{"encoder_arch": "quartznet", "win_length": 512, "encoder_depths": [2, 5, 5], "text_encoder_mlp_ratio": 4, "text_encoder_bias": "none", "text_encoder_qk_norm": false, "text_encoder_drop_path": 0.1, "text_encoder_positions": "learned", "optimizer": "soap", "beta1": 0.95}
Rows from block 7 of the audio encoder of a small contrastive audio-text model, named by matrix and row number. Rows with one number belong to one channel. Each number is 500 + 25 x the weight over its row's rms, rounded and kept within 0 to 999. All counts start at 0. Numbers have three digits each. After the name is the row's rms in percent of the matrix's.
Before each channel's rows are labels from the 100 clips, of 14976, where the channel reaches its highest value: "strongest on" is what is common among them. Only what is clearly more common there than usual is listed. The data: read English sentences (LibriTTS-R).
# convs1: first pointwise conv (encoder.blocks.7.convs.1.weight, 432x288x1), inputs 0-143
# convs3: second pointwise conv (encoder.blocks.7.convs.3.weight, 432x432x1, transposed), outputs 0-143

strongest on: the word "she"
convs1.413 090:516492492526463484491491461492518507493564454480528471529489495486485488521505508497480444535489534502504503493526477500557521473463512485493521484510453537498526468469502540491489516522534488525460464526473528454491482527507494512511522522480512500466498526512505520522516469546519510491441510491482482504510496500520528495467517479515512519478501493505500502517525497475495492536538495498452555513519474526483499505463496492449503
convs3.413 097:514483517467536465548506469529462506499539457553527542522501487503508518502494491544457436500563502500502512512496466473502539525533480492481517523531464495484485522516510489461524473537487518498490503559453464489560502526542479506493531531492474510468515496496462486443529530498474514510501491489523475448486459512456528506493543459497486485520472501480492537548546498550481488494514505510476473478467513497526499491510484512548502

strongest on: the word "she"; the word "her"
convs1.427 097:484495516487482523485450503476546509504508509468458508490487480487522545516539509470513536550527514498497520520500491470487517496498501507511459623501500514509507508493533441465499516553563486486484464523490527506510531547516463514494516529479506503475485497477527504490516464476518533507534556527512522554491479465507495487499467485510496483509493468496531466463472519527543513561506498504497474506477507519497502536472484541507551
convs3.427 088:489472512534469487494522513494506506454518510517481474526491560474513458477511510467545492502493507488476492490521530519535537465492555505480498498536509465442494499523497532478506522538524461474494510530487425494545490505508515500506521468467508518459514490538485517533505577535540512517490524523495539449526477447539509473520501498510496522456502484509505504504489491474504510501471543490485505495533512556499425503460471502476527

strongest on: the word "the"
convs1.285 071:451498492502529489521471471485518525467495529508484502484509467459493492492491506449509447529478462482495494517502475481510523499511499491494510488496527536447493467497488538514490464490530511502512488507486470531506524515473475513506507471490512481509501472549447498495475507490490492511507509458540516515478500523519542505498537528483505507572481460490529512513426460529540519509527471513502552506507501541527495520498489508499523
convs3.285 070:445508446470478547503491510482531518503441529516496490496500488471523527472497511500509475472482491488505506495533482434458529478466502499530511533549499531490524465479497499486544453472515514530518500509514479497544496501456504470516469452515457479499538468521481453490539504465487487497516535490531514450524499487514494482512525495487498465525501419485475451515505507492497457482429477511508474490461497508449485463471458504504525

strongest on: the word "she"; the word "he"; the word "her"
convs1.329 094:478491512520511511485506521517515506437542531548559491512560488467582559485497511501472488540547507481515495495496441486577492487468504474510507532472505509468484500475470495507480479532519450522480471492488527522514509507479523508471518566464503561495484480496508505531514498477528496496528501517514516480516463500489509482469549475497487462487489466527467471446527521522510477546519505505487510491463467482513463515489463518505525
convs3.329 083:536534457506457531475526490483516487530504531498488527554487555568484492527480476484503482494515491529552501533507538518527502518498459478496577515524547506498484499507500503462501513522423521491517494486497513492472492479473515492525461480500496493518493538491509491521490449513521538508483508509522511509486480521529448523546513559516488528472484485509503564554518523511519506509506503500485521525507494501486527472495503526460481

strongest on: the word "was"; the word "he"
convs1.86 090:521501492472492535451518526488506500483491513500531492497500490513455499527478507512505516526507509483516504485487504479473526487513539473500455526531518517561484480474514492539474477480462527472479536496491490453499455535509529482484502510514504446493504494490517484489503508481519494496488462494505500516530505519503502502481484521495518500464506525485516502521479481554478520470547538461508459512442519509492499544431507495513497
convs3.86 082:479481535483507496502524529474522524480519467463488524525552543546483499506520477531491538517496488532530502509491504516503511522510523485528489464554495493495516543464463547558437473481508529494492467465496525514498495492533482513464501482480472492539536479497478505582558482496499495513490464498494503490491523505461483474493493497528529511474518464515493534513439524476519474504521497508508470528464505522518521516513533478523470

strongest on: the word "she"
convs1.71 103:481500500485543498493503513540503502502476527480468443511518474504491477504508480500495541512510505498515483487485504491493527515509484514522472510502487499474496454570493521496476480478479496436550487497495513520494511488453498502501478460434488461510486550527495536508450482515549524527549513505522517531494518460498466532463513578515522505480516532472513510512499511463521525479517478472543536515526453505497495546497472491471502
convs3.71 100:485502521490489485500575505483536503546502458503485475491469520429504474500495482509465511516472518518476475473488545498460533503533511525544462477499508497471505499492454485494516466484518528494533503523538483530481545551495505499531480557514488513496479529502458463486477449515498529517525500460452479531512529561516514466492498528486501507498476498525485479465476510473498485514506518498463514528509503503511548542531529499441513

strongest on: the word "the"
convs1.208 100:525518521472493453504507485501522479526524523515493470459486496502498500483463516482510531501482547479525525521522503458481476494499498537517477452525538471505490483516489476524466521499468509500502520510505518505507539488465473488524490469458553510529456489506511535506500501545509486477452449485451525467451499501524497535489486499500513479533513472509464509485495505529532524500482437483530515457519535509500498455531533519492528
convs3.208 101:517521501490514553479501480485526507485480486519475472471447494511476526513511538480536435506466484505517498504475512493483497496549538524514484472482486474521531506496481525500435503466491496473538487546508527551499541512503493485531524518484507521519537514478526521453506482488532448474491519532516511526496485489509490532490541505494475492508521506502510507438543485473516494525483458541542503515543549513514486511521518468503477

strongest on: the word "was"
convs1.127 090:547515477581505479477510494520481471498552496506519519485528503531463510486522474477456455513527486480537457534493481512511469453497522481526480444489482552533557502500494432481471506503529523527441491482483457509524518504521502497478475531484490467484522513534515511515519480500475482526529516489483534524480486506477519489501492524477439515498461527500520508501512510495488535453495524516522465516505510531499477477542501479514487
convs3.127 079:518539528496489511477494458510530500529497484484497503507494509507452479458521475541508453519504464505504518493497488509469479522437453507471487458487487441536520480498512489530481556501515505534475532480502471490509552474511501492500485421447508519467513546459473510463481485528501481473500518477471532438554459519510516510480499494507473521501531502481518473437486501531497534535491515501457464527515474490520479514467501498463488

strongest on: the word "it"; the word "was"
convs1.134 100:521490483540463523514528496434520480489474448530500481538475474499520494505494487525482537525548491476494516475473508493542530481494527478546497545523528461513482574508517493473534506485491459481486478486500489512519497520492494504512556524547523483440529501539479515512473509505461525463478487520457496515518490439541523493500434535489501514533505479519518514504508509519482456499511455523515513492521480509522508548497472472518500
convs3.134 099:493508456498523483511545501519502520463526511486506484525509480476478468504501484517507474530490516485494516492521518484474530478470504534516485486471501440503513451509499471532535517466453481484499515494454512486496511531484512496521505511496507517514529536518480510530543538508458483496572482496492484512486507535517491462507516492513495500530482486486437493523512533559575509526535538487488490501469525520492464472496509466490502

strongest on: the word "it"; the word "if"
convs1.294 117:495505480489416529483538478488508487492526476557527466470542452520511453501528521492502528519464507524484464488493498567493540485497494491518511516538479520496512487518508506516499491519501505536482527458501507495490533523529488500500497591572519501501488522474519497493507510527515492484555500474538489500496477490547553481513474454495430541493491521483535487458506503461486520477495472511501515527524485474496454472494517506506490
convs3.294 121:506504482460511430509493515469521492499480525454498480498509498488480504491541508485496479539486470484478476475496494535471528489481490465452509496559516482517473536514521497549512489488513490511461512487458495533521489489467470492516513508468508487555486530507502502500546532513499521473520467491526485511491515495522489475497488465462508497519496539514491518551482491466491491535491515536501481493489502459494465519503497506493519

strongest on: the word "it"; the word "was"
convs1.69 108:496503481460506525465510492515491540472497476492507503508493520554497481536467496474501519530526497476502488524492499509525536506486513487538477517502462482517525565478506508491504493488453548477513522548512492492516497494458522529492540496514528512521493497531494492531529554540513492464512441482523532504507477494519538501559467470500517472496561483462508444514490529514514494513504504505471520489483520521483494499484523483525518
convs3.69 101:528533474488525531545540530498490538534480525510490470515460571534532534522498525520504508503503508519488469526495513550537547479518525491509537464518490474523480534497528495453518501535442512516481514492502519491540504526512479510475491463499492492497468541513448490532460504534509517518490526500472554498488477507513508540458490508513520507494498531452448460477466531461529484486501537539508519524483484481472539530479482503506528

strongest on: the word "not"
convs1.129 104:508498490557482500432504501508515491520491492484508495489507532514474520506553519476495504515481497503508510530521509501543487487474549478498465509499488490527498465495550462486535509492483474485469488498499491495495519490537519492495436488464498498501482476505521532501483478496494531454491525495532523469456500493538518479502479440495464513455486472503498523502517478508529466491548499461522466482461499477505448467516507463549509
convs3.129 094:551538501512491468465481434490515532530503485525481495469535434487513519506453476517493533546483477522510532512525497472512520492517512547478513549496492478526468494498511490543487472508441478515465500473461465544489487464497485523496520494495513499447551492508485491506451471520523463491491450522514493507527526507490503497506496478427518530486529460504532473489546509525489517493501466509484506511542527508477482503481468475485515

strongest on: the word "she"
convs1.306 083:574528470506506466526505463497513517456474480488539491538497578521545476545536509490496509494492496487488536485472560516472494488551501464496521487486497515524518551499461499548472471507501532511523498548515517526508491471464463508493478482475462490460511520496513486534514529504558475507493492550455511480519479519500487479513508483487471561463555475465555491482483500503487486491512492465518480483511517495486505515475480481459532
convs3.306 088:520504492523500489479474501482487495487494521519494483490517481451521467493532483464438471539456525496533492479444459503464522522514483503529513522492487509485456478509476510499535502499509494459535468475499439484463514480480514493486500496490494464521471513494498475491542515521480470504513529491501503483478521489511475474528536485503512484461491466466523514513501488520507537520507481477465483529464482511514474496474511505447448

strongest on: the word "she"; the word "said"
convs1.263 101:504541514509522518522527480495516510480483473560533494482506492505483492448517512499496531518490507458503518475512483492523484533498509514574480531470512493498534520485551497481496521509503511529499523528518513539453514529517479485524507482486519501484483541521486511462533499475563478467499452515521486488510504511517498508521531486495499482456497514518538505478500464486484497467454467526507520475472496488494540593499530535507510
convs3.263 114:532522485501531477497532468483481491516513490480522505516481501507502456475536487496479519496509524528521493509509512483494524484489497489501510496453475471503445516487510495516496478517472531503494499547515470513515495483479476451517519514521480478536488511504481500497470474522491506484500497571484525525451511477492509517482408489472528499565521493523454463533500498445496548514537545527537497520488470500521499501477477480506484

strongest on: the word "was"; the word "not"
convs1.10 102:514519509492501491515492537484495506471535526509534548552463510483474523520471473514510523502512486514503523469506497494521494517510524506473510510515492580484487485526504504500482517469497450526461502503506487467500537482545496509461515476526537515477491438460472487499493522484476495471551517504515508484482463478523434464487486506477475523498497525512529515491482514488513458497500548472542522508473469495514505462487465532496470
convs3.10 099:504542495493528492524532517483494532529502501499542479498499503495457512451470549533470548470521513487526497508482485545519499531520511488533512461495528488525482517495544443527556460527487515516493489472474513528514536484569453486491524462515467486492482489514469493496476478540498554506477454489468539500496490475487540492488527499477529505506499469466515482485542483522511491453511530517495489505489511534476546528516498465551532

strongest on: the word "she"; voice: female
convs1.405 110:494495517508504495469514525504530514484522466521504487499483448533505513505506518491505525473557527497522483525480514527471495465463455516500504517554492502484466534511521482487489511499504492497506505512519485511535471522541436520493470470497514492519492516496494537515482520470536464534455497533509476444514481496491460491472592492516504507520513489487487488494511478505487524471513489502490502489492483509490499525527499487513510
convs3.405 104:532469548515492463494525507524511528559465499504495509455484527459499476478510475485482488482476486533484476525485502507520495484513510491462518490492493482511467537500502471530530504489469460502541480486498503486499517494474477521504482531511459477495583534512460464488488516493470532507534478478521492543523530532465508508486537495472461485516464477476481514523500504446522527509495529510509500535486481443493487519529509531464522

strongest on: the word "was"
convs1.268 095:519493476519486480484495499525480497499508487438488515484471467492448485562527536513509525532512491491500491464516495495457534468517490498473507491504490549541545478475506498511518517507491485492476470519502505484490547522499483498528467500511516516467507488494497506489454491506530490487520529500457492479524471479543539556489493514504489561504536528502538489522519524516445494429513518508510521534501480529499519503494475482475523
convs3.268 082:450526514545514493477547456523447536477520516482518508504489475522502559478511487497490485525545494511488506529503517506479409511514470489478515510465490458448460475492488476493479509560511501501435506487504512489478468523530495515466487466472498470517546505471494427555472515529521495475494487487521485448520464495509513498502516496533508496488473535531522527472499503471500469461508496534479523532493449467505470512496493495474536

strongest on: the word "was"
convs1.362 098:486532493528444532503495458480524489512487499562471502483526534487467521505498494503481493497488510520493495473495535548482513483484493490514489508470493551469501463557502490474521512494538454521512531502483486470494520464497518507495499491493542503523476479505514516489493473475505471485509494459447493536483538509481471487578486432471530495494490484511529489519469477526524522476505474512506532499496497525506477527471511491499536
convs3.362 101:499554538449510499506480461510472498494477510463494519553513488512505492472488540538529441507500461502490532476490527510443519527516457493506516538517453479521456491490518520535460414501473465491484509463479524501488487513496494493483475495511491528503480508490489496477521507500527505509504511466496496518548523505488517548482460476518462532492541499500479498509534486433552483511504496487526459484514515487483488537434542528500479

strongest on: the word "was"; the word "she"; the word "he"
convs1.25 109:487510499509493490440450502511506493490481482493516473510488445505529454531463502479497478552508523493490510526520455484509503428535500479531523497532499549487559478516507519452504486463497542493492493495506458475494507468471487520495517524478522487523478531488533506509494502520495478552538511519484511461491434515531509486524485517489492490488500546512527467446490535512499504477476514484470486431505489505440502491515522496523512
convs3.25 122:518513548520497523535509506513491491456512477494511505484512493482479465514500511539524476483458469516464504479492461500525529514495431465511501546484548472556522490505488498546506509538533475469457490490493501511507499506547507486526491452507507480501544517517510527491495520475499460499491526466463503451477445518544488553511465488523489491481515494474538560492509496499464496501489533494472455481462498485499500540491505512435500