A small contrastive audio-text model, trained from scratch: soap at rate 0.0012.
Rows from block 8 of the audio encoder of a small contrastive audio-text model, named by matrix and row number. Rows with one number belong to one channel. Each number is 500 + 50 x the weight over its row's rms, rounded and kept within 0 to 999. All counts start at 0. Numbers have three digits each.
After each channel's rows are labels from the 100 clips, of 14976, where the channel reaches its highest value: "top examples" is what is common among them. Only what is clearly more common there than usual is listed. The data: read English sentences (LibriTTS-R). In brackets: how many of the 100, against the usual share in percent.
# convs1: first pointwise conv (encoder.blocks.8.convs.1.weight, 432x432x1), inputs 54-107
# convs3: second pointwise conv (encoder.blocks.8.convs.3.weight, 432x432x1, transposed), outputs 54-107

convs1.14:522590489548546587460539400543501458448540556459483564515431457492490480403524458469474444469527497429539461464505499488444454504543483545525485498434479527533551
convs3.14:556575474581528499438489577514450516419527517513477562391596448481553391540541413517526484514407479507443399368452475627526582467502454522508547478556541510560453
top examples: the word "yes" (25 vs 1.1)

convs1.387:556434498477575487434535563563494462483457459473487481468558523547440507535473500492494434560543482561408570519479528438532596489507470453403475497306517515493624
convs3.387:484551419518534513438553464533508488442529512533525490529531475392505551527452504469537575505576454522324494374521445433462492474559523438546438527584541501517488
top examples: text has "you" (33 vs 14.6)

convs1.153:439524475482522560499540392443431574540592566457483512492522580360484381467465551544473449526509432477435607486567514524510530492536475481586479510503526477521543
convs3.153:464458547445475557468451567452501535462514527587504521555554490544516546489578459497482456535552434480491562485500460507495465414464526570456519430450478489543423
top examples: the word "i" (54 vs 20.6)

convs1.205:446490515515551491452437536565396600478517377481437525468448471526513460488553588513508447545502540471505475491378614511391525494460459462550462546559483510452537
convs3.205:474514524495515480557495536437558473602520506441602600425523561538518523490456455500521506453409446544585512456428445497451423533472555508580360481488557582451569
top examples: the word "his" (29 vs 9.8); the word "she" (25 vs 8.4)

convs1.405:478575484444574550525525576556532586421519580554470565451567571456520438491513472535581505488510508472577382504543548505519530483506533405496472502589445483575402
convs3.405:524562499500418437418507591535546483492519449578483447513469421531480490469564514460448455532411437417505551527498525379551529583551422542486535540543549540476488
top examples: the word "he" (58 vs 17); the word "his" (27 vs 9.8)

convs1.250:474520505499462431488487466551529516468449434451438483602484472433518495491469485503564491449515496533546436645611521567469474572540600562553530503388439598499481
convs3.250:448536447450433510353476471500514419527525488541518530490546499569471387527424518514513411520483445529545483552533466463484513508528495525498432491515439431474445
top examples: the word "was" (56 vs 15.8); the word "it" (50 vs 15.5)

convs1.427:489440462478491428477499577386534582443484557423517496510466562525431496424622453449464602491408513480469533469511443544491542491538519433496478450464529547433381
convs3.427:449446439593488482522468480484487556479622511502408513492502498482518491490607480476544505377547494489438446452524502628510496512461494517540537547506405487543468
top examples: the word "it" (48 vs 15.5); the word "is" (32 vs 10.2)

convs1.127:487468417493519529520557538463511513496327479505516363573540533537508494452471424540534505536549465564547517476536616455493464558559475449440593513431473547484435
convs3.127:457475607569533526480535519488467421477449589489564508495497538508481436496513512501465558518515522418580460479444545470583503535444608549384499458504480489499498
top examples: the word "said" (58 vs 9.4)

convs1.280:456430521517444524576506435463472457439408540483453508434485571469428482454527482436496520537408499526493554404538504453440531517536422480422522503479450521405521
convs3.280:513481506587405505530539517529495422566454573437529477523526538401488486557490433477520449390606509539540473579530563397530507521573598524484498350506434460508535
top examples: the word "his" (41 vs 9.8); the word "was" (35 vs 15.8)

convs1.297:461521516503484588515486515519523477491445500578543484477526476569544568530565477450466509486448421547518544540529404432519426568524465471548549524569449530563564
convs3.297:512515523445519365493490500543516533557448585611329472565497389577522565536510495474486529534549480417483529498453455465433513518470530577499461609459481497525432
top examples: the word "i" (62 vs 20.6)

convs1.184:520523512481515546406462417441578509545383482503528436397527462520494567572576631556521481531592483545487466424494536471585554486505499393509510476472484470597627
convs3.184:495449495407560552406543535505414490505528482448553498389505432444569532622513493530535468536484591562518567563515513483485531496565519614433518516554481466512520
top examples: the word "but" (34 vs 9.3)

convs1.352:429570470507499550521562528439438521561448752488576486496522541376531557522487459560541523510491530466527431515590479506415469483505483450424514423610543473491466
convs3.352:577468615415472547516449560431480526405491488502465455489506495502470523477521519493397418516590443474453471512603509440565575535468511461431488464583477542442539
top examples: the word "it" (74 vs 15.5); the word "was" (56 vs 15.8); the word "is" (32 vs 10.2)

convs1.217:501545401555574530546484442538552497495417463513549547539481511550507416486586530455543501512549554495479455519449447491412562538415455499528462457508482512472548
convs3.217:450517610474509393492495409468517482512504494409549412429481493463509525571423421575556455503494540543519444425497462578557523585451506542441464511557441519486595
top examples: the word "said" (97 vs 9.4)

convs1.10:457526570457576564451570479462444550481536599511529466571514423509491517523453422459529550497584519487537544474470506506566545520514564477553591443458509464462447
convs3.10:462590516559507475489549582510484497511473504440581536539508489531501509483468451461476616493458464494477419532498508557550397512473417456509543434533484477483514
top examples: the word "yes" (34 vs 1.1)

convs1.144:598520479499628582443583582437540481532478447447521583468651480542504566502526498467440469464505543383398434540538464471496512510399480516537500512498481505379450
convs3.144:442548548520478449476494385518503514548429446438585438468434538538537465611578536473503460449594521528536477474396536504590582438488542447503484479440538494538517
top examples: the word "she" (48 vs 8.4)

convs1.288:574436404420523577514488511537507470518505469486473560589442504518425502493540540526510448525523516552561552580445500449464513521429470553491531489454509455476532
convs3.288:559440525453486410538466528468453430547521508428554541383579424481564414554542493508556519477523498446489486432500528559497509488456471453512502530496499509515446
top examples: the word "you" (33 vs 14.5)

convs1.3:534475539526473416490468540605442540489558659503524585555554617498449521500503507503499469545519539447487448532503468580503504481483488488563481505482432526489529
convs3.3:545489461450461531423499561538547421501454536557567535507592477461502523406576476608519551432504464428496511349432493504594572595457607492588527525490508522349416
top examples: the word "it" (44 vs 15.5); the word "was" (41 vs 15.8)

convs1.74:483496489516512503381447545429517492468406491367517564516501599353437480467503437503543515585590514525507509490477483521484451485455496497556510516553570580550579
convs3.74:537493528533513488566502540549507503486501501522516503523499426518467476459463541459484565532416495450490595590497459574568527472423507522507577546562490532534470
top examples: the word "i" (83 vs 20.6)

convs1.67:508535527526563500498633520446472517503535453495453486492519464540532486538516487552526568519529529435490551500401489483460550482485570571515502525426489455632519
convs3.67:453496559473593552480489520528498473511532521564556439547533586405487583532547472472570567521507486437519457507520482481515539485508509511524434537521516437423602
top examples: the word "she" (40 vs 8.4); the word "said" (28 vs 9.4)

convs1.9:478514457510461486547487522486605549511444492570543484551520485506492506427464516488515498470455615534418442454512600531383536469472533516419489483546422563464520
convs3.9:500451569501459388482593428436431489540475573494466519547506397527522469454514511620473542501509528423535514528438590527590543459501538474485456509492513433500553
top examples: the word "i" (89 vs 20.6)

convs1.18:387564438440460482305528408480584542472486423469554458507522547422455567454588450506518555493576452432517472345488534506449447432500489459473516501608511457579417
convs3.18:493460489390463548493465458432434543531553382518497528468561595402534414498415547460472462479478504500555492554496512516481491511484459499424516569622533538436436
top examples: the word "was" (42 vs 15.8); the word "she" (30 vs 8.4)

convs1.202:474519508521546500344585465543481552571426568458530488481531511532520426483415497538484493526487498486538559486487564315545494450495420454586439482428477596547467
convs3.202:524532477476526512469551408499504413448572515492511636500534382586495491514574463464565586478468539491493528568399583543511462482463562560452465496580520493486468
top examples: the word "was" (38 vs 15.8); the word "not" (28 vs 9.2)

convs1.133:450511632543492432436531586528501560595520576581474448509529499528478485463508584475454417473426550531538517539444552498480516462525486532749515491473513437536479
convs3.133:513549422575523463476560553571506463537433419491430452459475450477545415535519609456462690477581444574503520593462453483513532464518632575465530408475486510557450
top examples: the word "it" (46 vs 15.5); the word "if" (26 vs 4.6)

convs1.337:557554572468540448468430506485520462462380430447538491491462468482479552475572406529487470488445466483514530587579503462498500481539471480467770522377425514477507
convs3.337:520531532466510642462415513545541488510492492521509445518472419500512514513448555571422532549449485523479498325539526433595538458450631426552462478498490537545527
top examples: the word "he" (37 vs 17)

convs1.29:480512635473455453540370527500413447440373489434533509525536597549545544538538421500541549449434552450404510479529467533369522462536492402394465471491451498544546
convs3.29:510472625546502474505558391513549437478502486432578507499501473439484494511550442541504523484581493511557555495476558524541462509606611601517445496484476486493518
top examples: the word "his" (33 vs 9.8)

convs1.364:572612471445514476592503557478534551534499473449512484549464474525501462533528511508537526507526562512554517512511568499471477460544456409387611458509480508478615
convs3.364:469511538443431488601540615459525538515522509506431564475436438506539440565428436463453543472497565487487512565528526506532516529505474481567456432470509520461452
top examples: the word "you" (43 vs 14.5); the word "yes" (30 vs 1.1)

convs1.157:456488545508517445533547530425494477524513612473485501393494555476490524565462476548507400557426456492603593522495525516496524510494420509503466518551442494466483
convs3.157:587565432451539544490522499549528461521515458469481498505554521439500519523268396504514570562479501527460524325487468558409529501529424470500526430509487504477576
top examples: the word "i" (58 vs 20.6); the word "you" (41 vs 14.5)

convs1.393:537445506506534530579381493554485593426545482443518427523501597493424470485571457604490442464526527476542463473578541608460392476494450547435487487550431500385574
convs3.393:519508498458501483423374520444490559502560444521482526522559439515467507448542471445471522521404530484530465453474492497493535537547619462500486545489479501518349
top examples: the word "she" (88 vs 8.4); the word "said" (32 vs 9.4)

convs1.70:528539504541522483570524650501402560556526508513501497460492516498539507525502507526551444466532511511451431535498530386433456470529451549606506486710418466522460
convs3.70:562525463471483516547496444494459460522470580416601527468606589549486496436510525485397582537490535479672517459532484525511568483430577601510480580532486521604402
top examples: the word "she" (70 vs 8.4); the word "her" (27 vs 7.8)

convs1.294:512531410499491512461475481542488443511568526515583553475444584456548531489462510556474455548480496537600520562532502622531595553511477525446539527682527471462582
convs3.294:495554484409463472504509526373507534469588568499491434501375566518501467509550504539508417541465395602479506533507455472412544520464504439604506446450491571464446
top examples: the word "was" (46 vs 15.8); the word "he" (42 vs 17)

convs1.141:500436493531476575485540457573513489484417470428506557519491539545462526440506517499555596484443495460497428396496387413551587447509489494456563515503612532450497
convs3.141:514473580503434511588500491579524441489408569482520520490430416438538528607477529512428599471498483495372473588532530423532405476580586581396457510523502512507588
top examples: the word "yes" (52 vs 1.1); the word "said" (28 vs 9.4)

convs1.430:521471532530528441454520512401510512502499498448483483476476506506517389536562438395421577515380517513496375464444499456476542492480528466513520479516451629533501
convs3.430:538469512544491437480524478550547453507550545471586560459532512537480530504498553457452381511502452461453441522472587479578536505471467534536563508572528504526614
top examples: the word "he" (75 vs 17); the word "his" (27 vs 9.8)

convs1.15:371297543467580533524493554524419621565569446467457464558493490569548508648474533485507537450544525456471558508500473527527503592580476511482464466487510497460488
convs3.15:523431482562490491442432542501530437467500543469492514526441464531424624535492421445455507478541534544567490412573521504470501501498460531501561468428483564541565
top examples: the word "his" (28 vs 9.8)

convs1.111:529515410480504429517328589479456526471636480554432428572539465528519564554502498604568440429461442541546495408580520432580436537497371489560530462529487570491514
convs3.111:578519480592451577565435479417471526552472401420490460571398539450472477507487472504580499502590575550535492578562548490474519503483514545495527396380509554523396
top examples: the word "was" (49 vs 15.8)

convs1.195:531478558491554589336458515520601566526525460497555417488573497402463586441432540433543501432519527475449514461538519483479516471508546495468516519492420410495466
convs3.195:522552565450552520563500483406502421435560517519422499458516416428475568522630592508514478513578464532598426462533542523446469446561584400511533528451447572440529
top examples: the word "was" (65 vs 15.8); the word "it" (45 vs 15.5); the word "but" (26 vs 9.3)

convs1.303:498463501485465413493429486465515522436422440596494475442542490343437447474445468530438573470609467421544458450602501583518551493488496542510554505508462470445550
convs3.303:460454480488549602592522517511512494494472446551541517537509510546513501493418540468555526464484524392580498455557497435586486518475540487560549461598583474482466
top examples: the word "his" (38 vs 9.8); the word "as" (25 vs 7)

convs1.416:494345562518560486499483490462504488523432572488532443531589568472481475434506418552513523521505558426488491420569439570591488495488610479488565544403485543415557
convs3.416:443520532560507461458517419462480504523458462445454445503515599481444429505479478513593430361491488538515471462468466446474456528436503394487532507618476473527419
top examples: the word "his" (42 vs 9.8); the word "is" (32 vs 10.2)

convs1.65:457525519501542494467550593418516506478559557556494447375553444489448477510523593470480512498450554532482522418518460494560491484531546513470495470572532439435522
convs3.65:565524495605446460450507674562562525461513525480510501573493518537508471444503491447537498487600545527583514614417504549382428464516643463411583470441486467498501
top examples: the word "she" (92 vs 8.4); the word "said" (42 vs 9.4)

convs1.365:466500507458552501579446605484547489549539572541493512369390504578555542529490539525511515501497438471461527435504503491454527577538520527571427458504564494621533
convs3.365:519518530434611527593421450504508562506585474567565572488506547522425466466513501474512708554423479425448440504465468454453465467553444504420564518557531496518411
top examples: the word "his" (29 vs 9.8)

convs1.149:576471411518494481490451426468440567555508529450560515516581526434542587476571522552449585524494440439462491476471497529581594541509461592487480471529511445410436
convs3.149:575482478596492482612503492499502537496421517548547529547557531537557453500540437565554531542431477525518462446413514505471532366471407542442523554494488490468494
top examples: the word "said" (35 vs 9.4); the word "she" (29 vs 8.4)

convs1.0:549472534517544501459541512403497491442487447385511531480496568508474468494509498472521425479495607476529573465496539508467538540440486468454510569445395539449592
convs3.0:367457368453524493436510485427558450404519497434504589482439543432529500448446474499487507540461560554419566500521544538419480501462555486403508490542469515536556
top examples: the word "she" (25 vs 8.4)